python train.py --model="autoregressive pixel model" --dataset="photos of plants and fungi (iNaturalist)" --train_examples=45211 --image_size=16 --horizontal_flip=true --levels_per_channel=8 --vocab_size=513 --arch="transformer_decoder" --width=256 --layers=8 --norm="layernorm" --norm_position="pre" --hidden_act="swiglu" --mlp_ratio=4 --head_dim=64 --fused_qkv=true --bias="all" --qk_norm=true --parallel_block=false --inner_norm=false --positions="learned" --tie_word_embeddings=false --init="trunc_normal_002" --residual_init="none" --optimizer="soap" --beta2=0.999 --learning_rate=0.0026 --beta1=0.95 --shampoo_beta=0.999 --eps=1e-08 --precondition_frequency=16 --max_precond_dim=1536 --one_sided=false --adamw_lr_other_params=0.0013 --max_steps=20200 --batch_size=128 --epochs=57.2 --lr_schedule="cosine" --final_lr_fraction=0.01 --warmup_steps=400 --weight_decay=0.03 --adamw_weight_decay_other_params=0.01
Rows from block 2, named by matrix and row number. Rows with one number belong to one attention dimension. Each number is 128 + 24 x the weight over its row's rms, rounded and kept within 0 to 255. All counts start at 0. Numbers have three digits each.
# q: attention query, key and value (stacked) (model.blocks.2.attn.qkv.weight, 768x256, the q third), inputs 0-255
# k: attention query, key and value (stacked) (model.blocks.2.attn.qkv.weight, 768x256, the k third), inputs 0-255
q.135:122145108153100142127142076150134147112127152131112143132132127129137142123141111157097134065136122159137098151110122166145084121144124108176138108143104111112113112094117117155113113153127143140161116122117132149128145112161101116119135142121119171182157119115111150133184079134126149094122104103156072102109195121088095158118133125130101081078122144105188116118124141133123156123080119127142106132111116124123152119152113114142126092146112137106142107137130133140149098146115068137125173147137136106105122123112108112154113130146151118117111110120147146183132141096105155148140173128098109149130159104132162091107189112090112123091112125065110116138124094095106143125145090163149144120107107108169156094111137174150143129176096092082139145142167128136127130129154091
k.135:157085149110130147107120110137172110116111190129172120136107111167082118127130092114103136132147078113117126131151125102167116130126114113134127095127123119149158153088111136096136077088149134084135141131121124120145152137114097159092180146115136181084119125122129123136105122171140129118135103143127094169122100131121159137105108119080115122111118113152146113168116092117150154149098161112154154176133116143130139142089132128140170158141160117160125119147095090156138117138095127155112169124131123129151109127182175148142100187154115104157139106150129136121145128130119133106070148149090153130116112124183136106165147144114122053122107100128096130113125126118129134113097138108140144132162138103138118113154176143151157154126131153145150132091148191113130100123156103
q.136:152123132086123149153171098132127129121175126127112130144119118148123108117120187105168158096078156100111108147074140107134155118090131153168099146137104151103126138124119164147131116109143124138079094142169158143139134159136126131145109112097128124132102115177088128138083117078132159121143091101152083142131106132162161138115130127129103153142184102176141128125101122108129114115187093125125090110142096073151147119166169124051119164126119139130159149181126151111139123113158132157117138089117162163128099132116106143128129119144150132121148138124172143130086145126148103114120132135118140127127108122137120106143140099113167133106152113110180137130121149139162136093128132169150119114180136099139098096142153158121133127087139128152111153125096145101104118170158129
k.136:150141121136093141140104156156161106120148145093106158135132102130145088153137146105159132133131119182135099110145082134178154123130117113130143093181140126120151119133169147149106106120147155154165162158148127094123101135109130129141102142128128136149114135126148160125093136110117192132118099130128118165151142166128133102145131151135141086122129123135140138128139091174165179152158096190124150159099139156095117140169143189127172069165169122130132130139156146172141112112092122159128139087157114106111142138148125112107114149149158125155096113153121172130158122143123125162141117120114133132102070140145116122153094123121169110129091102153176094127112177100130122151145112106163133150118155115119121102139129157139106154139130114103108110083099170111120096146154089
q.137:099135111121122118145108145109111099112103142137148092128073111125146181131128152165125121137076127109131111116103126123157141093120122119112141101164104147147103119130126135139158117128144133119117144155166127102147128152128151080103130152110097088120118174137152107135106109126117177122127132157124127111115146068144105117151107160141123156122112140138167145147157114153146130123080120095102133153136078115085154113099118139109113145180142128078127094156142154076094140142154149115144118137131146122126126145178088097093148154116108093124129152102088116132155138174115133141164138133111086132057148168099087096145132156121110135120061093145148133165126076154142144131119100137150115150150119112105130174132143132102123123135118096141177153140125162104130124068117097
k.137:099114101147123173121126102140118114162097114137129077058139124133131127151125125134093148146182136100147105133159135128156096107131135133144160120144108147127109101156131143121103151148131094106176152121161110124078153133146105115135163108136140156142135160136119130116137112155168129181147136152122117158174139096115112150109153167151114148124070087156153145145114120141167134085103099124132084123129158124135163094119133146125138093135122131106095176106114128107114096125101081133105180116111129138106168147097079145152149114122135130154134131097131128156102149150108133133116152138136114098148096140169108123147099131139159156083115118123100145102161090123092146083165152132107135150164118162132140133094131118165079096100157169144099140114154107149119084093104111
q.138:138113141096144133139127124103146144169152113101112127143108125125124126118158098169129086128093130108092106081108122133129130137133137139125136111151144113156136134119095126133132129111129132163113127114108132146174132126163162123170106132155135157131147088107104158121088141155097145111122135109084124143123121171114111116129134118128158076112123139138172133144166117114104135090115126116100105195125098135115142152139109124134120152126124128128161137100134074083088088098143130107130135125126128128159123134105138155121125076174117116158137141131120135080159118121139193101147122114191116106138166175182139145130122133111103071125113087103124117108125080114146121098126115133124182124143108131131091102125121189119178088179116091057120184119138119124160138119101108
k.138:172150130101120073123155116161129125105099117149143117106089175168122136176160161125101076108148111102089112113115128120124152166108170147116102127161118130121092101133146127145129137126135099146134123113130125094113140151145132144101084102099152131125139144102113146154158146084163123135109097094142124119114122130120115134130165117156126108150125143130069109115117164140156080133109151103141133090145079125122124127094134110153138117169132157161148129161130147100179105128146087160172149164119167139145105156158118143138092137141176115120107149116171154117181126154117130089125143105112090134136126143169174136099124144126151143094127116153118097100181122139142105125122169154136160130127147093114123112131093119129110112170138098082108113148154130169122156101190134
q.139:125106100138140125134084141163137088078132174158136142129106141131104146144124114172110131097130132102140086098139165135169146091181135116121142133115130139131173118147147141137123118116117118139132084124120093141147132153091111099132136196158137091113136122156152153158104087156132110153122116147091109104171132125121121162132156145083063137175127148114160140155151121192153128126098136150154088141138144134124073159080106109156093147115143095092120107120134139164123104098156100124131104133092136103110134107090092138135098135135131090116107129138144163125148127170098122150167128100129135148120117131103151148124078116146125113127134120148146108101157119151145102124132121184120162143102118148128139144114134108137169143173118195119113104107124157122099100098155106
k.139:158127130106143111160100163127140116102142166128109110139134114105133131141091134150137133110120097115122162083110119154122161115162143193116145119125155142140166138155139102106106152082138107076173134111132100100165101141154157152114110194096109124129089150140110101105110132128118150162129113111115090119145109162100120182127185112127112137126172149117111100162162129141131133145135102114145105156124102111073111169087174163146156106156144133089088099118113125112158106128137086105120143117082160124147110106105110115141125128148131137122136109144139171123085120115143115127136123168126175136102128117179134135113131133155171141105071135125151126114126132116162132102145148117146154169133105127141071126098109151106174123126156093094086160123147113158132155130128131
q.140:179123116127145146096131151077063172089100158143154131184091140124144122136120156143128123139153150093144138131089122138129123130133104101139141175110134086134117150101142119094109153173155120152149132108103087146166129125126128141153084159103034160110159129117125142155134129103145119116155092144107104161147101146128125118130157149160132122141116126120090124089121144158146138086088152110100115106117114140151088097076124138180146159105084117137091091145119138145164148155152132114134120153127126122149108113122102122143115146137124090144131146120147138135150167124130149118073126123101137115158119089122133136187131102098128171125122120120139136114108150156144106102153110143113117116141137134080150179109101137110080115099112174133138115112098112131095126095115115
k.140:150161135129112136115127126158124158139147143152161102134066168137170156161105127128130124132136151112171128112097112171123134124119122130145147137146146119119121128123113089115156130116107114120089145149128087089103158121134098156150148050128206111134126121122163175066165133123146143147088156138114094108124138106091101096151076108158139167164142137121131139102142126159155106106124140178136127094151118130121124104141139095158124123125147117114121124139110139126111171111133096121194118126111167131122137120131116154134170155130103153163131080120093099142122156122123088156110151108102139106149156140143106101133108172133151094147154115144111145126138113161141177129105130118100130110151137102064140123142109113083121119119114061093116127130139147132145104111156095
q.141:112116148173081137105125165163092133166140133085141115135103175098126128144085102129160111139149097170146101114169158132099150149133119100114103122123122105128139114095118083157114148109102116158112136150098181137093131125134165099131096141107124144113108118084084119130130125157182100109146093120136129139156134119109175131103149107132162116099110120104089150182133138156154131180139142116072139115138119096122162109161085122146133121144143110123083089123162131183137130155165101086166082131147134154124118144168142117116154139118108115082112137142130111104130101163104116110129126093139127066099133132160138115139161118125144158144117165114120145145129125131123169123109112139116128057116162134127101113130149140172117129073141123137154115120135136125134138159137155
k.141:098080141135113125142159121144114156089108151096120091149158125104132111138118135120113090140113110146129102138125145135098102131118155125152176152097133135144123092144098092196127107107106115134122132091115100103117125116107127129150130088106130133060140130149119094163133142120125146150087108078154133156116094065144105154153139141135119107105128125143130138120113134141113113163127106124131122114118137130116126085159125095118106154114153088190129095144130142158137109103151153118122137133148115141113059136081116155097130150141139152169128135112130149100143138102134189119138181085108148082102107117145132114156138164101141135133103117122115157079074102104111140136106114086097129160114138123117136113114078158188108156138099101132151141132158133154191159133131131
q.142:193107080141115097145136137096146142113141136165169117127118143173119126135117096128116118143137123081142127088159110086150122135150156137151155116138145155132105128134161101130093109099152095176167118163127139126144133126115190131148117125115155061104109084106146148107138157128138160112154132161152118141119138102111213122111142120158093117140130103116084124131118080133164128118109107161150093150159139120105123150158120099115118093077113142100139086147103106106143085088130100140125133104143099125142117151136138112100163163113153089148128127154101106164120124133136138117083117122090065142133097118105092079146143127137132127101099120184148129148118094137132155149101114127140169151123142121111100152126098133092127107145136106136099148130149140135134159120107136
k.142:098107162090158159131094112094121112133099137112098120112117136104139109134133138126165139116093105094138162101134140130111107089119134121128102146144112137137116164122125140145081114127143112128134163185116142173119112105090103112095101162098125175160138098177122109112157134137109104134141089160107166157141136125095117120121156156145117132152117147120128055127193120143119146138125124169139076123127123150081133130129095117112139173131143096164136120105159146102147090120125166114104084171123173114144144176112099171115130105114131115144134172154151123142128090098139147115127175143095143144135091140159124103158143106150111121147160132137116124100162132182150075118144139128131188139129114129112117153117166155101124153087154150121090110148157117101120122132151110
q.143:137152152124134151107120164148130074129179111119151102134156148128096060192139167117171126125139126119154174116166133108113137105069107110137109095141131130132167134115138106138153177078078092087131141134167143131171103111157111117101125131106114160115137128139107153097130138147101106130139136099122117074155100109131136139141116123120136103123132094154095134153132110131158132199136106117155118110101127140136131108103158129107163109140087101113124122156170082120154147122082107137109104164096147119161101124148138117123115137158116169173158144069114135129140129111097116133135122136117120171104148088147120143144114142176126159129145133127127116106160156143163164156107105144107160116118120139172151177104136096139140140098117103153145145124156125130116147166135148
k.143:121122122088146138103127152113108133077111107140149122133159108105135113133101129137180110127139114098119103116214135068178102103155109125134160146131121130143115154134145137109168143114096134155160155111150151121089149126111112102159120082138130101136119083161133109149113133108139118162105148104106088146150084106127153144114125130123107173157177125144168114142121151072118140121183149126129158088162198116119157176152161144154147118144162123126122104167110127114137136151141150150142127111165124121187105105160138134105116132130174133161120131116104106080121165163113117123136093127137102141124118121111148086155118094172119159132121203135142146115172119129107133088118118144125132112115133141153105130128119106163139142155132133164100120116151151127128113117147130
q.144:132143146123114097128172167123172120105155114139106154131140133076096153149105090100136155137132119113177130141124151173136126152107159130107127151140087096156130134112107113150101120184114135149119118198132154137153132131139120158130134147127124126147131136081124154152119163127123158133104136104154102092103116087123140146115148177120101168095146147109099163103168112175115163133125139142127138119144096127127139144147148125156177157144099115122141147171128115111147131126134133115102113138130136101111148154091136111124087171189123121132073149111126103096093124119146174111104139112113130134125105122161120140078150126130154163124152147138141122138094169086098178160121142103148127100071167112162132140170148124049147097139115128135126164120100115116151135120154139
k.144:124150139134138129108111149084165161091175129122193163136115124141109069129115128094143074161137044087147105147092134141158174121162126134109101140118145148110133132170110116163147101124101147160114124120127128149107155138119133150091107093132100113175112141142113133139147130139102126128111146135128118123101123110139114154120131111101166112128121137123162133118139134147177103158156087142089118124113122125166139106106099133116120113132135116122169154137153134110134159094146139119109102138122114181081135106130131143152153174104147111177093137139141095104112135093118148131145169110109156131109125110141095140104133153150138135099108105167144111131144107159105100126108216147140094123110173088096061118139119129141132085133155167129149153143126120126142140126157115
q.145:121178117136169099126154093086142166143113105149104134114123104118135095119109150148081113150134105103138138135073110109158143165182138135151150173128107102121150155138121097093135198104137149168167117119128102140136116144138132135107100124131109149084087147127145113136178153110123130117092119134157119094159090105148090063119126114119132131122150160147105132107098157095106142135144129144165121123116147112131115090128110151118116080106149098087097141074161138149082145174161116114128086140100112115115123131156082114148155099122141166082081132128154149120149132123129141131128138121118108111102123153110120158144137122140154138146153102086119131143110104071128122119150125119135131149096117172136136125177145081168101157110141127096159105133167147142135143138126131
k.145:149173152171124152107135097142097118121102148104102111154148154138124130114170100126108136133103052108129123133115135153113152125107147154148150111134121139169118137155118096149109137110066137063158128132105097136167190135131133119141143127075149173110134150115169126127152139134129165145139138152115106149075127148118130087085161128159146119154203129138135142135081162145137153126123103117137150129129168156108134119154156134114141151099113109147168178139129075102104135146146142135132094152134116130132164130165086093130103125122130127121170129130115143084097146129120145087137082131127131144148134162123123136120077133130139104133131166116166109137152138150124119100164127149172087145138148103110106087110143122110117096109166135142144134099117124172119111078126122
q.146:096156092102126136141169144081134151124147129140136116153095124142132131097132119124153140132133118102098141116118139122116139113136147152142140061107124116115132139133128178148157089130100128084112109112138114143098131155169148126143096126166130159129121072145136130097138121110129135070151075135132149135159122096139146157097087117136109144122088101099134125122108111092133135141162156121110107172103131103135156116145119116136128101136182075114157087117121154109158167128064113131092113136156114134154152174104123143090170126161095174166152142143123094124097108158146127171127099125157092108159145160087126133137128169135073169108135089158135129160120120077152097126152102160148120122113109141116088146116134136154082128112134117117108116107159124135126164138162110
k.146:163108118162141095137153183151148163110107175137055107145137128125129133129152109113115143150128161149147112128176125114164142118114136154136121075111194110124133116169174133118085126135091152116102133160140136130105119202164111134118177114123118141110125145110109153138114115129162107115118100109127088156168111152159126094152119110129147140116118166132110141143101127153105103095100171160092083119150153143116086114110130098147090150129107129079153118134105088138086102108145129111140138108156185141140147141151148146130160152125137141154121123082142152123100131127150123121116111152134138119111120135129121145131145134115132183091111138119144116146107108149082138140099128111135108141158150104119154163114163139162101179108106116123060134114160152147103142134141167