config.toml
arch = "transformer_decoder"
image_size = 16
norm = "layernorm"
head_dim = 64
bias = "all"
inner_norm = false
lr = 0.0026
precondition_frequency = 16
max_precond_dim = 1536
Rows from block 2, named by matrix and row number. Rows with one number belong to one neuron. Each number is 500 + 25 x the weight over the matrix's rms, rounded and kept within 0 to 999. All counts start at 0. Numbers have three digits each.
# gate: MLP gate (model.blocks.2.mlp.gate.weight, 1024x256), inputs 86-171
# fc1: MLP up (model.blocks.2.mlp.fc1.weight, 1024x256), inputs 86-171
# fc2: MLP down (model.blocks.2.mlp.fc2.weight, 256x1024, transposed), outputs 86-171
gate.50:463467501562528457480538495516456464514513507522503509499512506496503453534479530533477543487524482500467489542566509539471503504458518502458479533542529515508482453549510495523522545495533502501544464484461500513522467457541527490512485525533506538507475494
fc1.50:536518487508507503525514500477467501517522496539465516502533479481468502465515466496487483558549456482517508492517496446504496484516514493527463490472492518473500496519518502520503525492492467502458490469535510514481491508452516457512437485492498498505474473
fc2.50:497503464499524490511531493500533513473516488509450501518497501510467518469499487455530506496496545470505490495520512453505497501492484470504546498537541551507482467537476494512487461503523545436526523513487465488490469463464490510494501503494555491511467453
gate.51:524520505500506521464514495477510482481495538472498496501487516521488429496440470527551471472469505533508531519472502513459467468507491468506508515489531527516489474459501448494496506508505498439460484513537544530458513549556495517508542520479482525507495467
fc1.51:529509503499506484486505479519522491543531491532487516496518452522502478499504456547487562519495492506471506500488497466519466525492494490471528530544495488527550505478505482495517495515520461515484493505506456515450503474521518502449450467520459480481491455
fc2.51:467537517477491470465508505549511512489500484547509515503528531488499465510556490503490454498487495472512493482490538542513527503466539452551483507525480471491522513500502477492512475469416468526550496534467519532483505545499515486487491471511533517495475511
gate.52:458532522499555503498486506468489554471463508511544514510556495529510474504501527512521541514514518506496514457508509519510520501514496555475515470497504505503493502470507489488449462480533466510550486477492456461497513438473481438473499463468529513466480521
fc1.52:517493460486516557542528481485457518506507499519530475500533473491471515487496485464541528493547514475529478496506510526502533509512506510548489481505527490480475468462520480503463486500475494476532496467453477479497548514455497501526489490512510483475499533
fc2.52:488487474533500473536511511489464518512490501503533498507482499506483496532463472479504507465520469538509519489550476511477465486513502509539476484471489524490481483500513493508453522464495487518512510488504498526464485480464509510510478527488489461549510560
gate.53:481473442449528524503516505501513476498483474494488507498496506465484469480482516556489509476501448526479510475523481472470513493518511498481467505475493542462500441513532522518483503496543520461497523502467524488521510453502496523503474536525507479486482544
fc1.53:489512521542523504496498537557540544485510556521506472473492503484527467528520494465463474493492530508501472517523479481483527493475518515542493469548489471543482544499494508531474517502486527511525456508505566511483474482505492491470548484511508480533473490
fc2.53:528485516463457511474499495516513517449517528493492454495511465472509512450483499547507495485542504475493499505510474481514512474470536535510500532519468501493497495530523524454483514531511476505519487509503457472509495500485511497518470499521472523519496472
gate.54:488533505502544511514479521505491471499474519505478529498490542474459485514510546498500530496476517575521500474500530491464504524511525497458489504505498510437470553479486528497530542520509508500509531469502492475497512480491508501452483523533510524494461522
fc1.54:489516498496485524516469469549514488544505492500481491532542485510471485523521464498503440459515515514523469478529501506507539517469479529502490444498515511520494499545496493503518503530466471492494536510501483485507500505492510495542533467488517516516488522
fc2.54:481491492518511511506492497510470510495498476490495516511512497467512514536515507501463458522484513478500507527509516445477494515519483475525501473497531485485502502492454501521487548468485501481508539511511507482542559504533512462508499522494466511474540543
gate.55:497510512518497483491513517545516469478508455495467491527487511487526518549484461471513484487492516443476508463539524547440462501569474508537470503520491465528537479490466497506490510525494519468478488529520520528527492509500480475539470514549481500508530509
fc1.55:538464481519505491520499489442448509508514500469522507446546517534488527491563518534481528493497492475495495498456484495468511463520518493532474495456487467541516478499572484473569514495503488493472522488534504458531522476497543492505538538503488506469465426
fc2.55:520499464526486532453505533482485461532532522444492490472514482479484525549485454473517537502516503538483488539527475518493485507546465502478499463504525469524466506502485492530533494493505494453461485482484470505490518448498486490504507479519483466491514497
gate.56:482501492511482497511456514531517477535529532504481512513457513451482502524512490534486489478530509507484504499472499480535509480499516496466509524499538523529476506522477543494491469508458559529508477519507498532513513503478549468519514489454473505465508477
fc1.56:516527518520509520483531519536497536478508507513483483534563513478490497505480508506509585532460501520504492499489536514496512491516457484498509489523448486492482482451488506530492496480459494524492500487475476521458512485500502521472473509488546503499456516
fc2.56:484498522467505533539507501505511521509505476508467496502482501519486455475464484506463487515549514452487485488484512463488485518454486472522529500527481489529489499522495484501505476490494465501450490527488527502476533503491509487492488499462505490456556486
gate.57:490514509544508501473506497534468503514517447499555498557506566464496508528516501534516491489475489479470510452542538478515492492502480446550464504528495447544536475477515504495485481468551523505492516480482485560490437518523484505498466492564489510490491509
fc1.57:499491515506511489491533523505527504489455504517512494515455506525521537500499505524478498537480497516458501472504511486473464521499477467545501529475442442526478503453503507501505512471505519500493514507487499480510479465507552566504538477513518501510530505
fc2.57:481469480474477555470480504522510527493528493506492529505524461496469495487496487538505484559528509487544467518532492541482467476524507477508510518460478490505537508506516459478539510498500517502519534492517503484493489534503512552498488494454541474516528537
gate.58:486500504503474505511501509480474497446545506526510471529499525506515499496496454511456492453487505482452450494478500451537522499497510506445487515495514502480519450482489485530509527470582543469507475515502532497488477474501510499485491511502473478481486427
fc1.58:500507505459480478480521456488470535463517534497484485525478534509512499493496477494505490475468523500495497502484505544474496474523502490449518474509497505487487548536474464532499517448486546475471513486495504521502505529506518524536526516524492505521543489
fc2.58:477462481519527472503483466523521523512495460498516484525516499488472496471509472574540499488495518510492494467479500520515484458492509476481518527468514472512529521535485512536419509486462456520461523502500514509530521473508486501461528482496498527527494434
gate.59:515509506457466496492541489473468486530473504482499512498477522531521520497496534509487520474469495500538507481486497493466520511496458434526493476514465482504499517439500527512451482454502512525521532469505513518502481470497483469497476518492542469503501519
fc1.59:490471513505519514472474460531519474520493495499454462513487486473511530516540445468502522498479489478485434502492496515491499510540490493521499496510494491494503504501527508484495499526496444506527511476513480433488476503486484515482485502464489468485490532
fc2.59:492533479509472519498512547489483524524526524524479511491532530517493465519446472520528521521524514472478518494502483505503507485486492486477510497490487499511487522523480483492511535464513522491492523475541441503485511497500545497522530487552476506514526472
gate.60:495516535521488497480537552481483473495486468535527500444521498532500483557502508526510479463541524499475498516470528523530476508511452464554524481494510487507471489507492500477517487476526496489434492505471512521489480493477517513469482493489450483528495552
fc1.60:520502529448472483532461529436552466569483499500484534507461550492522537510463498531558475524533509463523499483509512455490480473514514525482466531467549485527478509489462541524519504506549447477517543498472490507496476479501494495498553469497511507486481495
fc2.60:549468493489529480535493482535540496502472519457499492473488496513510475444526505483518478523536477508527525514501478443472502500473463504471504493533521485479488500461516517512516508490573499458492481527486514478515472483491495455525506505449531483501507482
gate.61:565504534485536475518495518517520520507549526440492481472500466465480472499522514486501516545486493493516488472523448478526508537517481500495450486493513493510530521522459544465544507529509484517505481554556501469500548531499467444479513498481486467499479511
fc1.61:476484489512504507474485527496506500489473504499540463484526559484542474480500507513431514527527467518493506465489517505495512477461503529496528486500537574492522500461510505477456472542497522513489524498494459458455456465497506492515490490535442468517418479
fc2.61:515481468513495519515466476530480521466502510503502481507524475511498513545500529516454456508507506471531538474500568505523525502523556461524516508455474543478511510491505516491495532469479515485476512487488483493480491464477541486495512490477508491497535497
gate.62:488482505486514469467538528517484516480558537472481467505511535525505486524508556485500477496470489462493524521485531457518503504499511504524478484506510515484484533501506520499497487567517530505499539470491518515499535533514498523540486502495533534492530492
fc1.62:483496491492513485504490468469495486454459500481532493452484529482530541496493491492458485502506554534496475485504508522537476527440483481474487527454511479480467508504512503491474533508453507492542523524474502536493516470548515466497511507468515523479519525
fc2.62:541533501486481474510474503503476489465458510520521490509512518551478474523490473493479480499514524507509548484574485492530515498519467528506478538462499542494457510508479485517490475531493476501503507491523506486567537541557495471518543545509524494467488476
gate.63:515454512523469475530524543506486491494467499519520490454538464492476513518510533480510462500551500469525520534470520528486506492476470529480465473494492538499512525522551528499561463511499490490510514466514470492526556537520478461459496478496527554529461500
fc1.63:483492500487524471503480467473504547545512492481445478514509515529535522453536504516508524499497468509499507472473543474512483542489506520495527511519535493486562511441508481517504436468503515498498457516510530469469499495508537494517507488473499549500532446
fc2.63:511517513495524575534482504497485514501511475507465504526485515536527556538485476489486520502497501467518510493522479517511533531521485482501481510504524530493475523491534476461449486474530507494494469515474519506501432427508498511476500461532536501561455511
gate.64:521477479522504498510501452506525518496495562508471484514465499485519508501513523485523504489527519535503443559498461518488514479502476521507527441484492516473504489500474477488520500517460486463543522527516473479484506505510524510520504511484482498498522463
fc1.64:508490480501483526453525523467493439476482479492512490481557500497474517474529474517523499587528509487466528488505536511511505507475517504500498550548506500468535521508547521503505476484472527502496508511463512466540516526530498575492490493503498489463460511
fc2.64:539493522484482506490475515507455516446494538483474544521496473485489472497511510508494514507466526479525492541485498493481503489478502485481496496498519496506505501514509524482527498476470468468525529498496468500518516480452509493492491556485510486514495517
gate.65:489531481532500481511528491510577467505455501507514509491491498526482504455492546504479473491505529520478462480474480449469511568485521506473532464470446491514474530465490510500511484524516467430502508479504507493509535460503496464549469533465479494500555471
fc1.65:498474502508498470514509485505519511524496515501477466463516557489501472509459505499474529465509523535492475509529528525514545496504519500485519483504484538521541454493539511501515520445446469473493496476478493493491485499484448450488530505505494489481515537
fc2.65:476459484509555510573479551485532488520472499506448516489467534514510486532495479514530501468540516542517515489470513490526514512517528486497503453542506518455506499525505507461494504516514499464479526501525451527497502470472490459535529481488553507508566536
gate.66:526481533490501521496529477494477517511511507468456492504523508499478472477500474471496512509508557529521517474491469540540495447479513532495522543481504521482496484493503471481481473484502530478537538519539511477495456448456530477537479518516517525480502476
fc1.66:534472508522540493522534506492500506496476505483523525540562542520474487465510479488508520485505497512509513516475489502479500479497471529480460500483495483494467483497460503476492481487493504502502514530560494496496533504492486561501509523540496530472537506
fc2.66:497485481518483498485501522490509504507508520507495500482483492484507507523498528510527476498496501496510494514521513489473519511489481482542518478548527487510496503519502493505487508494529521504479516478455473501499494535504510514481473513544474432531515504
gate.67:488474481463472477485483526535464498515484518471506494520527535524535457508493503493500513518492460520502459526504526490478478500470534496532512447499472551523544513508496508520469543534498558513497485505479513494509519490538500503499463520531496493504529464
fc1.67:520504500514468545445526503491506491505525527479523498541508537506529545523513514503472499508526497527495498541496476520510474502502493480535477471534513459516485476524535497503441464467498508536451458500495541478522497474537483504518496514517512496471484449
fc2.67:492478541490480516486556503512510473525505472491483533495490510502482473487481498482540461495549491526504549485517487507496529527537506518476529499497499455493457489490516526487514490500520488507506502522496551495486469446518537506463548488475494519486478540
gate.68:490506471458522502506517510500520484502484557487469523547467494463506494507498490496495534530493477493470492517507480515528480512491471508463509534514515527490570497516474495526529538494459538478473499507507485483471517507500519559471543522508483454489551488
fc1.68:485549481497510557530483475518512481539514532531478489488476478523462443458505527497495525529539527512496493460505490500489509509496499531499495492511520511543524495520495476540507521503456479519485495536521503560497542515540502470490540493485524497490498516
fc2.68:467443509439467529486502508489499491516482504507525478499498532508524525492500512481515516497487533475476504488450487524527494519489483505526485453514509477527478484507500470472514508489509490478527498529445463514496502515548498497518522555508486540492509482
gate.69:491504487520516522466455480509491500519528507499479521523513490520502529513489502450463536513538500510490530498493486532485458500474471507471524529489517528469497477472518475521523484490487446538492455521494476492498474547534449503483477483491530488511487558
fc1.69:504485503526453491513492455488500499516489530474483454482473504513532493501520505516507500511478569535566475521497481534512531495541485475482474482468496507504485561513482523502446502478517459466471507525467442467520515471522515487499522485515522495480491502
fc2.69:475498520524501485479505505519527493518510480502506516501522512485454464544503471518447491503494487515515507524478511510537450506490446495496531451489521471523483471547455513543466474463483490488518540508525521548493458521471514506527542479505480494506554466
gate.70:472480532459498502504448479536535483483493535506488517495525512500527513534515575506495531519512523502462489552487532533529501482514525498512538503511470547503512461469464479530538479500530510528495532512467451516509533500491565545528506510473468522492551531
fc1.70:464525486549490493492497498504478456444491485496481503517488550466511511438486499531463480496513499538493512472518522501534471483489517537490499534416493485468503520486480474535516493483487489519504464502507465509501568466458514480497535488496470533493533515
fc2.70:467463515466494487508496535447492552509492507501486537514515531483455509512452501471512475467478486520527507512499550484509489525479500517551516565477497481542476519514513524472479481527497495480463435444527488502490509480522512504478468460521521491504477523
gate.71:490514480503533538446534522502485544529492485457468491496536451502529443520486492528491541509496535517530516530485439461524509488513500525474479533515508541526454531526498486472542465465486490454517504501503504458492521477552527494462473536537502481508482543
fc1.71:480499525523527518524482472516538469496492543506472495468514509502504491487499531522463495491454478488490482496535505484448523446515471478503522518531484485486475479513529486478485501505531457542539531514524483509504507513478491469545492474488517521491535507
fc2.71:475511499537516550512482471518510503498501551442531530499505499557483501531493484484445477514525532489521507508519506498520512540474507500479503507520485487520497499502502474521534500447568463492457527529497474542547529493523548505534511478518499548490533484
gate.72:518524509524461494486490495556490478515503516467529464511490475487538489492470489482521491502498518507483493520527512488517488528515446490542512475500484501500509506488475456478502516468479536475470477493494510508507483513481489495547480548478485483521482466
fc1.72:467501515449527472488538504522532476528510498508462482529501458472471495534503528501518533504426444448507518519516500553520481480490474508491524517474564485539512504495535473502522507537536473438518516492529543485520496479483530538473524496512477506534524490
fc2.72:451524529487482455545479556498453480489516493506491527511487480504527494578501535448495484467492508474516547532454458529564463518526448527488528490523508506482539480482476527499461532565479496506508515528490516466502522474493507457526492495542502481530556468
gate.73:484516528480522527493496524531510451467474543498516519479541523529501464570530468497494466449463499525489459487480482510511491527459481542478500557512503467471475536477480465531506521493480495489556510489447509499509511501579498534480509500544468465514478483
fc1.73:456523551509507485521514485501496502485510484480498509478465512542484505494493537513531489501476484488484505522509529494528503464457492483488474485490558489458552525538484519496498501444500503486505448516536488470514507542498540476501480504515481532489474551
fc2.73:520481517451561518490484495498488498498517510505494483512497472517528509475502472483483502516482502524522448509522459485482490523512488484482467515516475504487465448486493514470500470489514531487495478498501500446491458476494557523476483507489508525546487519